From a checkpoint of a small masked image model.
Model: 3.05M parameters, 48-pixel images, encoder arch vit, encoder norm layernorm, encoder activation star_relu, encoder layers 12, encoder width 160, decoder width 192, decoder layers 2.
Rows from block 2 of the encoder, named by matrix and row number. Rows with one number belong to one attention dimension. Each number is 128 + 32 x the weight over the matrix's rms, rounded and kept within 0 to 255. All counts start at 0. Numbers have three digits each.
# v: attention query, key and value (stacked) (encoder.blocks.2.attn.qkv.weight, 432x160, the v third), inputs 0-79
# proj: attention output (encoder.blocks.2.attn.proj.weight, 160x144, transposed), outputs 0-79
v.34:108107172131103142140119139120148140136128124136147166106120066174120125102127135118156086155110103092117108136128151090193144123159158124115123147142126102135133125108156166143125150103173146089135161116128136135090076092089163111131131139
proj.34:137119092134177089096086124116128131124126089110139119119121110139083118140155152163095182145140143129124173134120102152130116139090084115124174116057140161103110129112100062142110116150105142174145112106135144117165125129113126125130140067
v.35:120132174119150158151140058104147119074098122207106239086109073160099137113104119143115075108130125153218152177152170167083166176135160047157119115117135077146150117188106157087069163061141100131150066068143059120097103105233128130114127114
proj.35:087045166096082017129071096119094133132099111127147053182104100104147105098152178155115140155156080110144141099100107138157163150165037178050186071168219127120076104117176162153160151189165144152119114153111151101133177064143131087179097160
v.36:154142108187140164131082100153081146138126137121177111088127183113091140101163106104155114134159170161130118135105138079119099158110149093125150140150126113148124103181169127119146124104149169076125105197134121105095163101152106070153098150
proj.36:127128142099145136171124126055175143134130057144094133126140131151186112125064137143165122108130141131119144136121082136156088084156156090147103156128104152145084132080085054079096117166120113108072125130102125089102167182114150098109115130
v.37:152132116136154177091138116132130108138165140118105097078099116132072131137132150145125111117116119104132186111137134105108130139174135163087094163117154137149096094123049098095110157086173160100188095160107175119155178155128166170130118140
proj.37:106080118083170089185101156117085148100144113059131124174146089147117096117116104103103169185152175095141119134136090107142100147121153100168146142081186183129118188153168167130144101134132133141093130100132128078134085069161124112100129089
v.38:139101126141144116120094137097152047105113139122101148133140093145094145109162124115132134076178156179116101090127113152120188076131181107100070173114119088114149069131095041103125159129145197128123171156104106094141150190143111095091151117
proj.38:114085109119144137130101171196115159151115129146145143211109164118119098187209066151115145140159141096156140195173106122105092155085102110149145088128120152145157147122175207113100151116126111097103115099133124145131088078059119130173111149
v.39:142110125145084151110138159186070056132108117155111121157066126109132101138142127116117152103157094183089138165175136155150151128163113134149143143118122080170090085159104092107178155123149075178153130189148110080121133098077107120153213115
proj.39:115080161119144127220095080090122149156130108116138138161163134131080157045092144137113130161161082078152094141090040136104135104074139081127170131131126141122102193112140139088103106184114164135115076129114177119100094161160187068066048137
v.40:140059156149104119078156113070131107103134157092125078132165132084092150162158195088097136124118132161135122157142093122065139059128137134113096094119122126078153152165153175183152075163159104154117173099118094171063142130100116138066143141
proj.40:113180123103176166126160136153136137159120111111079156094099101128117113114155070129119139117074165127132091129093191155185142177128096097122098133122120121144176097188181124117112189058051135140132140110137132127139150152110130171141110115
v.41:158076143138159160137133146172119127150124133079132131152106076136185143123125116126145151184128139128141159118119162173095123144099093136135116112117089116066149129071135110144143111109076107150157114116165120159148128089161088150145106134
proj.41:096115099111124103146105102110103126123143142124148113090116180076076152087116189148148105107103137111145134146089127119150157111113160154116127102160145108131102122156115128161135102131171102114113129133131123130092081161126097127130150109
v.42:134102121080165107122164085097150168109152148097123044174174169124120092158106121126107077166068148107157185076103095103090108097118133208083105129116138170097129153173116131170168101150159130142179119092078134162134121124136132143071126185
proj.42:123137093138131133186129170136086086167155114088069214050057056118113162124146013084182183115104166106149072137116155109124120189150127123140147103105150112153146074186152178164087113027111157100083150177126134125101126125152143145135130137
v.43:146106143169115124140109109129070127078102089175102112135157203072124146120124144096120092102174148157152092130095120097091157090107138118139085123120125108186098121255131102114145098133106178173089122190116120150160134176065129090049078158
proj.43:092146145163131160172088140118175170146120124156126181184126111170093113156147000136099129074148127167169142106155124123136102154163085106083150168126147168123055084114093113060125201177124137128123094161128122093088152109071125149158080161
v.44:138131147137125189216172149191103170197150145088108186118125011142149159147132139142137132142132143078125149130123205202164101172129135122150141153131126096108089162092104100105137133117107117142216076055145137083133197109180109149116129097
proj.44:157077117108122072091090117131105112120123203128164073148105189087099216088111175127187132215151101147138170096118068089139170049109125186088167104137097118164098114150104174124148135131201111144092119143085107143117095073143139113122144150
v.45:110038149136099126090135133121125059062060093142135156132141169109173085090124158152153123099130127096137110162087125080080154109160100133163077129093115088197092105133164170105107131102156077185105155170142131200147139131110123120117140150
proj.45:085168104115100186135116155135087177157168094130112118089110129130053109081127097112114148072118120146172106104126111094113145172087095100100158194109176164091114190118168053100152095169060151080157096115135142112083125150090122100118153134
v.46:074166160127111155133125139169131191150097148105103132104196094089163121155148093204090133162145155108080090123105118120115080118126120141115116131183104165144141152167146157193135107126128140136137130133127109131157096113122145140156112118
proj.46:155148106120131122135143069103133102130148150165149116109106161139145164115115144129190116127112115157135159105142140139157153123141158140138134152133095103131087103082065107092123123112152112158144130165149161092120160177113159150104103103
v.47:141097122171079176157084110152058093102119098153149219134141136123093103183143145136155127165164172085129124158132135136046070184163147055194128140150161077106107095153194127043126123134073134204172084198141067103121172092222105173153135081
proj.47:130126218133123116178075172134168130118133100140123034146074206111138104041107179118192092108099090141175121137086118128159194109149074127071147151174144099136111135100134105156164106178091132091120130143090142133017170130135078043092118162
v.48:174112148131185085074122153101143127115121142137123083137116165189103099126060204102188109129123123115159171061120128143186136078122137173091094056142185156142136111147066137121080051052187088111117190191149069179110117154111128139120092101
proj.48:144110164115064126177126107125177113142120142158135144114113059096052157089093194173128121151143140178099150197152160139090208126048141119106117099162146116135113109076086142145160159147117155093105119129110165105095104089145175142101220198
v.49:149146151147174121131158141113095099090138130193147106120119159168113124138148112114112156140116099137127124175135153114135127125068084109077141113163116164113155108187127161066185133104108165121092150123155102158156151117131126166104117119
proj.49:145111154083134088136139088093135094145084141135124143134148114107128146112115152118143080133113124124142147122112099120137160135137202129163144151124081125121126113148074134160136136142135120119117125117104117137107161086164125114136114165
v.50:100166140128166099117187138149167098150092119124167129093104124141164098149116098129091083122144119122086063143123157147117171150176136165175106152140075130129145121167076129173127188131151173137089137137154134154117114116165121125137134088
proj.50:132095108144136062125117133111133135120106065131136143172146174114162181121115135166092193133156179168102154110130077116114095143073143088143093105133146128161109136149124162137095057112164105130148160181081143160153137128124147114114131145
v.51:125152135047174099113164111146145071139112095157130096126026121154185133127152113194092123111118131211159117116153161139111153091169115168131060151086116174119129154102080154194163182197112141136131147127166119139141095088139103072126176087
proj.51:119107121157106116158165130122111148163108133107113158125166148135126141157052137136121166128156124124086109088104130092129120139089088089159129112161179088179123142128146111057111129090194134155127145130097116129142120185137117184136134136
v.52:090145192096185190135037122103131101154126182137117030125210142154120155136107160135135126188085116151139170122108136151249090121075157068030082165151190150132141116130097139110099146096160165174161223156110137129061152069097104120120122149
proj.52:189070128147058126170162173129146141136089113060193185068097119108035161102108164168146072053176108044154107098092144130177198065128086085072203196149173090075092124085110130130157155171085087147166059062133126090155177020121184142184123138
v.53:132153133143104167118153150161070093065163113152146163154117124133117166151127131116095121138142134168125094106137105136085146099117160184152086136153173102145143107155172170097119147141106157139185128162128179073130117138134168095128116144
proj.53:117124118091137118178117100157111175186088131106081084066195118118148149122065133061125188175144079107129149169148137130080116163126118171137155114068096143131153121062140116157150154100164128131101171105125117096118115158122112155090117134
v.54:113178105112108161095141080132127124113133118095140127145141146139195115117097166200121142189148125152086118117131096151156123123150140134140105154111127154111129105126118129185146107165178100102193175115117116123130089134156126087108110138
proj.54:125131150163100092159140141114106090172097150115116120092054159089110165149124134136140133144088162080108106131120147087138162109126114117150184118193129089137128195096122162076134085087091127145146077135144117082145115131106143163104149077
v.55:125133130146121142121162144126152140117154114087130159110061072140163156111180131177116105112134145114094126115115152114144114140203103092171117116072114102150113139088104070146135169141126122161123082122134135100130107121125118156101169157
proj.55:130145075136172149097072083160118147079152132136131060149104150135167140138093087102131177144155133124138127159129140101130105146104135165126097127123147140155155104174147139078156118092136181117161147152124119143160110197166142110141137105
v.56:122136171160144126109138161147148216139118143113130157128119093175148134178106110081084132127076155129081126084131147135129100137133140106162084148138190176156172118149052118133146169116188133119190126122108162076105121127164119088114114116
proj.56:124106109075137142121122134117163137107106176097181067157126146102142239106071161131165138115147129084117117163136096130198152109118104165063123091129114148131096108148100100090126067114141142172098133130114147153157117167119122108131172132
v.57:146140072166112085123140141149105162186163099111112103135100143133171126126159096089151137143141075117098110100152106122124145135137120185163140115145113137092093169107158100138133073135144159142140124093109164193131098152121167084123091117
proj.57:180141126124109127123179121121142094139148138113090192146158158107106121142138103130117117149117180160090128160102142131093095149138139169109118084132103110130117172120142134097144125147122120120166101151100117119170070154115111167120165138
v.58:157116142128141159106104138125155097119116100171129166120146100160124123093109168206126116154170136189092113150127131135167168125108180093075114131122116115138110168144080105175099124127149138046134105141157124151123107169121114130114157123
proj.58:092144091169162043103144110119099120136109112145118112124074174083172111126151122158182166129126097123142152138113096146138140081109122099163190105127111138117087111078120154122168100111098167152145143119124124110162144137131138105131136090
v.59:120120081101114157192112172169116136143129138169121087174093127183118129107143153099151139068121163130150125144150119194119117135101128171090129188128095169138130138142120138133126100108112101091110120111109101089125149156135109114129152115
proj.59:145144120115131144061153139141112127130108126122119170089100122144137172135123071141185130202083094112121140098075090134131114122097090101130143158133129096087132155088124074116149164183135149122137135153139130156139143106099149078135082105
v.60:079154167127108140118131113118122138122189140117112121097148136087099157139174101129163112115176186104129133156113132106120122125169096083120106162112128081155133103105128122062105161106121128148103116156102104077118137146110092112174144160
proj.60:115111115163095131135064144169128178088109157140177089123104162185157110137132097120064123088140103092192109119113105137152108153149107103100126125114131136150133143159149139162149105137097104109167075102150126159133141111129118114156115120
v.61:130131166138130134094158145095135091103117103107133126126164164140092122203099158103114073170091103130160141114153169178130097142163142145123096126142153122136128120139101122095150105111157162162176160146135157157169099149133129099101114154
proj.61:137126129083145149163172098121114165155153165151099103124111114094123128077076135148149160106137137128109118132125142118115160143143144155144163144107157145140105119096099168115160156153122106090071103111104126112088121142103110144099165130
v.62:096151101115097129202150180116135098146083138098160150152086111078188134167141153146164150081108191174092072159088120123118097155193127135158133153148108071129133166113133088127112051143083156121182149186165115131141140138101121154143107118
proj.62:124149087182139143037162141128102178114204129120119104102147153137157167134130073121096169165133125091148099057141128071104135086128116197117095126073098149173127158150116109130107114148156091142090158097113145143145116191070126095079161056
v.63:150137154114129080085099072096164114125173132162129149095110099144161101048098161152134143123180047157107099125125173162173150113154107086105056132119142161141124153112132107157102188177168065083131144149120103147076117090139112125130174122
proj.63:134160117141162067145101114126099099121087122157125129190067161101161135141124188158129133134096144139106109159144152148157142099095126116175177113154103094136120128128107144140114103090106179184141131092147180134147119153156156161125123138
v.64:127117134131153059064099117133111124182195124148147099132070162158159137123098138070108141126164061173106106063125134122172180107107132152080145150149171120138119159135130110123092164123132189164146155112118151143116145141107073068125140091
proj.64:136156134180062207182144151151118089066065101127152140164153105096112167153116206188057113104168146136053137137164111123095110158125152146145118088210123126188112165152138198151081116154165095173158055187079087116159128013174182224124126142
v.65:153191102137103141168074109143075136116144168086130179162149066144108151102141102179101133144163125092104140112086110126160123144080191060093122191123098092143134093104055088092094165118163122125142109101114132068141117161078147141097140148
proj.65:121087118169212102083094126130156180115105116128127109112072164144120122141153098147136143058146143097132140185124113178192102133149124114128156129123133150105118136131163159171169080108084107172159127128126127166149118090129131137186099092
v.66:137157091096120115193142112144160111178134152053139138166106090145209119123098100153110203119105179160133092137143153063077126109150188152125173130086110097141111196124108155208069171119107102102110105093126094124107135108199073141052169077
proj.66:144135074193179137104126138163139133062114112133140153133122122116130151130129131128133123161126151163106113142109120109169099130091105112155067118167133116172108140179166080083090072136144135128084175199131144154151100158123174118116105103
v.67:089146154087174192089080138126179140113112129182090077119181143133024123149098147134154144130068120135130140088182123154130117093125122114145077145115159164111196124102126111155102160206116151070120119148121164095103145164162047125099155101
proj.67:136133141156118098102117169133078153131087086112180128086079099123154138143163138149171149088116063075151132111108141125172161112101098083097149103170120133165092109090128068126098144111053178174118132055197085164116137104092106100217131133
v.68:130137131153107076130146049109157166110104084064132156132111108126211140187083127147136160116154144117095152158109118112162154164213146201143147089122138131151036129078143083210163166128137057141055062149128120166165148095155152119102160158
proj.68:166138074117130148163129139128154053099150140105058174142105121155170050080049095117117075195136163192076105159147167102053100164166161126174104107111131075141155161224177169111114125135201163106127158136083182139125055175131132193041138108
v.69:128155161161129116123137141129123116132140131119131111135107087112143097157078178189131106121150159124097117094140137096151154091156149059149110130116151134166143145125078094155077142083160131141121136157129119100152136186097133087117104153
proj.69:125122130160143138119083126115139123105140127140142148121110161109138204120072157165106170108170127123138096193121154137107149135152091131087136090110124135156103140132129167112145067103072142129136123120099116131124128134192121161144181068
v.70:073162082117167172185110148171125176109087143080086119169090081175185124175118115148100166094094195135072106108114110163134118155139135147155176128121101124089168128125114121156148094147118129147108138173133081099160128160112148117165120110
proj.70:117076121123125160090180136145142125159127113105181144075159148143136179120140073093151128157153128136103123122073140098144138121057166098088092107142140106128109164101095139101075119163131135124064158163146184160161132117099089072099130122
v.71:132143168159189093046070045091126106150162086192126099071126196132039125124137171193114117121187050100136208105090110112226105105093088078059135087123179167125107077117101097137165088123142126104079141120136104246188129111066113087160099192
proj.71:141164191132070074158110146115118111108141117164084179141056114154087079114123139171158142063163145115131136128104160151120142151165141094131227182135164106127106147084097231129116174056127114103220094098145142095060111062173151186139118132
v.72:143187149101137110134156157154110117124139138160170111086115117134141095110134146183120153148113155154058059098131116104099087149130147128128138155139127157069196128178122156160185110147083200141133171082096162061139110147159125098084122127
proj.72:163103077145137073094148121112133110170070092157121154123139156095143208165152114129103131138084117131104110111127117121135118130097141186136169063162054171149119122169125133117029101042098084132118107142126071155142149146155086151170125089
v.73:103125145175173128083150145115138102145171157157146070121160151152051160128171098043125107180083053123168201142110136135152091178127137137109104136130092134099150149114109129050184163128130170097169153099116124144151062136183149148135103167
proj.73:122118149077120107137181098097149183141097128129110172095131152112089154094098135186141110112141168102111132155120082167188128128159116108113230199139147137056089136088163110136176076141090083067161024110109099121105147103095145089161152130
v.74:100159092076128147114060157171155096170137153065129082132123166165158137092096124152158126102123104118059078087110049141127181144098154179159165104185113149080097137143170143251059121108135129136115152122112168139073126123158080098120157086
proj.74:154137130191036117172188180115131078138061077136145187140115106117124093155173153137133143188120117199066133129098158099100093107044164089167088069143148077170145134065096140053096113140144142140118096199120127131160115104110153178141120175
v.75:125174146127106100147175145139090085116114128114135161173080108095163106149131134152092131155187146149113084133139190124079156126155115139148123128109114096151096148147119104135143157144157113110119066115147130102155130140099126170121172150
proj.75:114162088134164153089106079134143126103191124141071076155121143102168083092116105123112163119109131158161143116135125129086130173192161129208120119138086115161173135176157154125190076087126137135143138149083094136101103171111089144077118081
v.76:145139144134099147138084123135086074176157090121166117141103087151122168169161143138103091095141089135210128137203160111175102059143119095080131163130099122123092126056098111139096131098157142136112132086141111149175097147104103025135175218
proj.76:120202151182146104110136115133118149132131138137067177129098174104180129114066137167110124122181118090072097155072189075125105148165070082137166181131173099157066138094101127058214115160118120063180094160145105142145133118128146165138114116
v.77:189072144101088128139149175092100167129122119134067114090171090118149104064132126104165135208139072149112121168171185123090120153135098073089142139128099098169175137121131126121109110129186124153214151113086093120176093101105121116146121129
proj.77:105108115144176132123134086157128097163143165171164119152123183117116114168176097131078129076116161134160087164089117180163133117161151125127151147169131148070094164106125116118193114149060131138113110103119159107134174170104135114102149116
v.78:132034168123100142113113141100151100134138126179108122108165156148157144099099117084143082152166081149110148169130115116138174117102127119119148116145082082138070110128111139175088150107158114084105133109125136159168085136126109139085162121
proj.78:139169175125092159146167095139161097141140119164123153159094142166133061133146151172134159136155150146103139182107120160117154126134136069134163160091126130116086144081121155104181087146128095118158076138139150106067174149104160109156120090
v.79:131069140116099129130081134124108115097158130160084147129185109153115124157138169107114133120122087118092142159155110173171109114114125067096143153115124132134112105116125112151138180118145104154127097118068140131163112113125128099133130143
proj.79:130132197114160174130111116176139112091095116098174143140074160154150139110106156123098151122162154103161097170056134172172146119163123073116189185115139156084121189078119176135128111161077149132147104082122148123082145136159122091132108092
v.80:090128137137139099087114092113159126203169148064133144149081133068061092110146121131078105130159122078150136090072112080126131182126096106139093130098171129112147138140179072111158133137077130146128116121149172165148121099139134121197105175
proj.80:105161097130101147099109176103111164082155147191101116139148131133112104118165120166138142114091162153111113108175149134128122138194083151120137121139187166144159106144133167129089119067153118120106073136117075097102107133133077199121160100
v.81:122182121165106085121100079149172110088138139093146110127035161159155106108128149160119136116138126113124103091127086096129153170129139117151134117145117155111156140148110170174115116108146152172107121138150148133112163137151152077068149156
proj.81:171120109123155099146162142092138119087078115139130125167127087081143188109098132135101127131156126158088126136162138088113100128078137150167100026137137122138149118170112135094070130101130133149126156222100097141135106134238121152172155147
v.82:120175204161193063057133071106190130105146142135126088143120103146179064146084143142044097124170179137088120098129095106134150167171101133117088118147216132133125128144107135128128171132153096151070127105108119113108167147168145107106170137
proj.82:171105081089088120168085150147113092078113116160150133185087141144144121089069172126142135140129126163156098149150131148098150159106165150156148111128119095217145145177122193143125093118144142175127146173138186148115144058173120159100123119
v.83:096125135081142127150130194112099111128110133063129175100140126110143098123089119122171131121110213105073084147098118155131131093127185122139129129125115129120126112152066123102144129134115172136093171160141148113100127103118147191110102054
proj.83:151086145170127179109181111118191117134146137116167112138141123113125163129168149106108137158140134107123163117106116099125171117091113145106112125077085120139111151137118127139093113137163145148108129142130117119182152147091114077126150115
v.84:123077184098132104043139077175206188068124117190128072139131145126093112146115155064076120133165018136155212078106115182102156210119094151100120106115178145146121093122153123183130194078175110161165085146049146088166199114058103105149157105
proj.84:115120110032101211203049155153050118123081089168086148154122060191124111073082111136154136090167121193114135081133116180085127168115198083144147176168212150113155116110111132150099148140129130124126108154127119136080118065187145111107061091
v.85:120076202091140091110139149059120099094143188168104095136105145137142055130090166168138105103131120115102120124112116164153156104175087080109146075158139146136107171098130145161107155152121097079137115098111064135104120124165115161119142151
proj.85:122176141144098142126156123144071057141124092208150115169074127129200133148131192147161138170136093151122095109137121115118138126103171132151133137145123086143162095112075153145216070100126167158147103124128131146137158104126140111148151137
v.86:079182098160138151166100137152165145114100101094124150090136122156148148126120126152122144112098147129051110157134179142177166137157143129094142107143093118164163131141146101134117146105118136136069114166141093127123133154147084134137136106
proj.86:154105101169167108077109109147106120083104088129156139112119149116180172134112085106179136165128133126112158163101092121115133130070136099128109127122085124141109147129079182124122126157145158069123163137109181159159163105104201158111122165
v.87:107124146170133114060113078145243177103148142141157093127134094152183140129103135090095121157135121162155182063114172142157109163190113159199130139080132187083136099052169084157087180166115099161087094127132089049134151168135107121080196124
proj.87:071122100099102180208074178115096146117118122125154130137078155141132107143092217146189116092127142180065126185193109143133139138133143099091123110195159107155099141143164101114069120126083142113086103131173145157084105109204117140177109128
v.88:122175095083140088127121111107115101085152067120117123102117166141118148133103148175177147112114110135138131110097141156138138155137139152134137122131173179094102122136055142132146132095173159108142123150140115159117131155099118106084104086
proj.88:137084163169143105168135129098137126121077160091123137139087118130123116139121137132123155114177146123105150113092093094117127129084143106141134091149117099161115147113118171119125142135169139095087155152100100149172089123135113123135162143
v.89:124153162174147092114111097125084084118125186112133190138162198195094121143141177167092133142090166139139134132129156154103105131123142117086107120148191124142162121171087160090210086120163159134197159148118113126131129108156115123142134183
proj.89:128085143092115110164146136137142118109138146167157052157112116052105161068124141163141129099129134107193159145178130149198169102158135141182169112131121149103152130145112194109129118063175070139119125100108117111096144115142101158082160148
v.90:146146120143119122110147119114106129142160082176178135097085146108067164143144138102123091125131145093131130115083164062113089161145115155163102155127205156121114083197141186045195049095153132148071156135158130138115121118114153164141068146
proj.90:146129146064137084118063110129190149097143137078083095160141133164111100125129074155116178125065168129160183119191092166126127146161131183124126138139101123148154065170160140133109171085168093080149158147101134130105115084146118133102126110
v.91:124147124084073134142050097127149082109104139122125160137105150156172119135148212175105119110125140158120137134124064181151083144112135104061085145092158166115137097132097069186143119133167131125198142173160115115140143090095091090214128137
proj.91:117105179128155134155117148161091115134142158081154121124113141155116121133149132090117137105165104095156086114086137096148162074127111100147141156163187132083145160119120147126100123108146130153111090105086152117142135186156099118101141091
v.92:116143092157104148141118132132115099109106133106130125140107081116125134076087132111124150154119080148079105118124130147084115174075154161156138131135110169127148119141129165135137122147081082080135151164112125099184146163108160176118124089
proj.92:141143117108182140114181081111106175157100129149116134100118132154120145133134117121166137175089153153096121146096078158126142121094167116157133136122078100111124135082126129135101141126142116129072125128122183154094123153110154081109086100
v.93:145108102140188130061087097114169156152165120157096124105141084127122123090142157131112099125140067110060181100163167120184095110137120069113092083103157168108120151086093059154121148164166139105104133156107162131119136141115139145154127140
proj.93:148140130116143115138081091143105134103102123129171109118071170123104144179131135164143131113120120108148094163117124148161169119100121130104170118151133128150123104147115199111086092123064193132170091091129163131132124126188125159176161121
v.94:108111153104161125070114082120172139150148098129121057143098121112143100192087121063096113189110050112089148121178160123202119112105106145120144107089150183107103125075126155208117174098172090148092176115122122174154181126114109113085118093
proj.94:144150125141097190161144167100124114143066081102112191095096123138100130111085170157095094113142183156074106143069128108108167155137166069099123151184124052168084160128110115084119096146073175144123086168124161124119108083176143103154133123
v.95:196099130142119139111067122139090092109085132136073107101170081098113095053097148197153094143156110143096118128148115131109145155106121074107159161152103130143118153119133121133106102138105119130139156088119136109164079159112140112169127168
proj.95:102129141180136106119160102154124091170141144118143160121057168154135108181162134133112135104121123129170079173101149151127083094141135084141171136100127110083131133096143151112170137125101140143133133085116124119117186100107128181134142110
v.96:136159120110152135122111107118123136136102140118118139134116177131101129197110119062149122093117132152135205161135175158111210091088129117133124143132173091171139141157110151104159161116071124066133064160106125128113150154159097167081036162
proj.96:109129162131116111127125147085155183108127081133126146138127085155113124117125133160096075117140111112114130092155136110126083164185098089116116097118171142124118098150114114133112120110120137177156133116154110100121101058145159153184115117
v.97:134114176131123123097092131129125143142131101083106083097141086108124118111121095105156084164083188107123149175190097164149107095115166081058146149072170149061179108084149179120143124136133073113157092104176156136142165097121114125171097152
proj.97:209119111113170122068130156150170145052101061158127127164123183149159118131171166150076170104159081124104155072110126148130084134156044131100075101151152132151116120119174086129136178160089180124167185142123117165161151152100135184104115173
v.98:086124118150165057143111078122205122181112187077184095079094146117133107128094085053120120154098130165111087098053079100135157168116088120108182136114216135130136124106106183149143133148104121155089104171150178125134164163149130096103135189
proj.98:154116201151109126186080148154170120081136052188145123134119185065190120151109110184187144150138114121128121148142159107096156103176106145092081126091088072118106101133131174147078048171174075121164133123104122149104141140123139158124089137
v.99:109126151156099181126143195173133115106144152128135160096091134137150112166133148154117120153132134122166141097110177157139114146152057127150121135149088093092083125117118151174163102122187105123143178156169129111140078136184153102155139136
proj.99:125148061092129129159109091149120056136117119109150150205130133147138125077140148107101121181129179223120131159148100099112145159074148131164142106111144104173170134139137119092102123143134115091113134179128079150104109167101109110100123120
v.100:159091170103088143080159148156121179125158130124077096121139135050173155025156153138150122167174132136081115135111115093175101118108136118123139097107156131144147140144212139151180110116152093105092138133145147130106121103125130105170143156
proj.100:196135114118131107098134091111133113136096155144197116152114148162141124182133153078138147141109117126129117129105161151117167110103119174127125133104096093102107124112081104112116149185068132135094141156132126122140150173144108153109087128
v.101:195123082143158093112172124095112152071145135149101161127137145101139166103099124149126069144121108078092131090120164114130191096122172166145146122167093138135106150170173137121138078162176141137158121133074171122149127150082141143123113161
proj.101:178140169111074130067100089116153150154099204118138154089091105098140106151147148086114126152119101113184136147125162166131137166163077122095156090097105084124123104159116147135165160055046106164115124086163071127133131076172144155144149115
v.102:131127104150099145157172148158111131043166095146125123156124119067136130097138166138131165106166067167193112069136139148201119152142168138156121143184050150165125106132104099159175117170159175096152104104076188183163077094045083153117162114
proj.102:168138119108119141087137095131102103172082179083132184169130110118107119188175136076125149171138136121073092174130073158128077145096124169180172096084139139119140143136095104151117194125094106122076138142138131081090144154153191084125111033
v.103:113153132160108159098145153174121107131142155134126112131135132099107148119147169164112223114125165165151090078039059124103082136096109141170137103125098088123157087109129180188142141135133105127062137169168109160088135112129132082129161092
proj.103:085123128060150141195117096185126092108125119133164141144154145146209106127101117116215159142095179163120130146120116124133151132107194162197097146115071114132104184135098140126096121158137079064089154120095146118092109140160078124077085119
v.104:166125134150119112127173182147138113072083148150109127101103109162165121150180081148125154138107130120147099066057083060144121138126095116175130138132116121121108087118068138111094112119166103166139111189123145075159144167180178104160203109
proj.104:092167138142128179165090137133069059127136147130133144160153141108120125129090127067162127120129162148140109147168125133089127148117157144112131071131130126172138185126131153058135100137129178120090160154112085151122103153117087097138094151
v.105:111120114150122166102094182155073157134117098062112136048178133147155117147120099131171120148125106120154080152116185161138100164140104141186161113175054126154098158147158084128155130222143124082161180088147116108148068054184160103164129101
proj.105:080133058167185155162119110068120124153124197109170136168077106125108097106146099143058119148087119165097187122146117091136120059150160087189109159144142132098130136194095181120057142108119131148115069167163177047104077181138155160099129099
v.106:135099118037112177101182142155107054132149103126146146101128152077110155189144088187132150177127106098148164114111072143156109105124149085105153159122116165161127150142154128149133131145148091153127090133165105141149139148100086129125135110
proj.106:123172159154137142095101118139132126184171122171103116147130112169126102118136142077083137056117153118105098166091177162148128089093117153123099134138147148126142146128132098103184169167125109084172097129069069140148162167110174144103153128
v.107:064192103110125155142108144167156063091113159217136151173120174127101105079119203186134154070185115109069137063107148145119113132091128182171095159158097160141099104110113057140143169108214207118048153140057145123093123130101066114072142109
proj.107:101111128076078098169121122100091102163157118062147158092160131114103134150141091099183161165110168196128097191129049125129119156071196126215150129103142168103147144079075085158130081168134101095120096091100146127085113136197092019156133075
v.108:128143124092158145184094166116160120112101069150122097141117157125083153186147150081121139131153128210150174139202107144124105165132234092145116141125109098095165119162050130153086152087162103144165094176086129118144115133070134125072148138
proj.108:127138160134108083160126143155061121139121114184151097129154113139172124123145123118189175075142139091096145106107076144207075104112074090147164107143148165170103109089115098132162093118103149088087127084209128124105119076139134124159119065
v.109:140112131136070128116155145146132105117155175173215139178121135118107113065155141156161208102117121133155091058100102134104092100110088171172087146139115143096085120086135086121145094174182159151107160133106111140084148089139120136130150091
proj.109:106099117075118146151152112146141085153144126100113144116126145107110109178138140131156126167124130167132130197140141140056178170099187158135158135108060101086147154117130149168108134124106108149106145154115137141117066142165103099138124140
v.110:138136159119121078097112118115117126124159099156156098115153122113123177147131171105124120116104138099086123069149124092166132142114172111144145088139125181105104155125214132136077105123166124153129128122046160096140164159168112082110138108
proj.110:165092110124132139130133141112083170135095204126111100133108125121206134134106114121180158212106096121157121138105121161124144102124122141130113173113088055130182098101122072139168154087096140111125149070177094167097092082127108162168130076
v.111:116081184191129101093098069124131129142143148129203136119098100128122126062101131129134098153071124133186147110135119105115104102165056122101064116062176131089061126108130146161154126103179134161139137091115165123084103053165128162176110135
proj.111:134102076052110119145177152185187102081087099117116127153143145133143114129137124169119158178126125183137114140145125119025148165105173176107107047124121135177211150147161157124099134163122140116135146200084130156138122098130181106085100138
v.112:096158160151118098114102157161158151135156089102135118128121104169136089145128127124124164103136144112100131144156108131144073118151155114155236107134154124107152147099096111144083110068170153101145168151123089098113142133140151126160099075
proj.112:127141110166152179143137145159108112111144106126138121155121183127108196153097098102135153149124091193077093099108106125163201126128110141158089168126103120128154089176082168108084104169123156089085151135174206158151062104140082130096128156
v.113:156124108137112172122114100113162150183103128136121167132160142144080121081114174163134106181108098102130181139105109127100109124151173169089116168151119087120134131135119111070148073183108054128130153082119126142129166116165161131132094149
proj.113:112092114106112052122105148113113134119183134117151083124082109119124142119179134164101130138097134081178096107110145151126154183098086150134126126138164154118153076125123128126116181128114151153135093154152151132112134125164107139141137109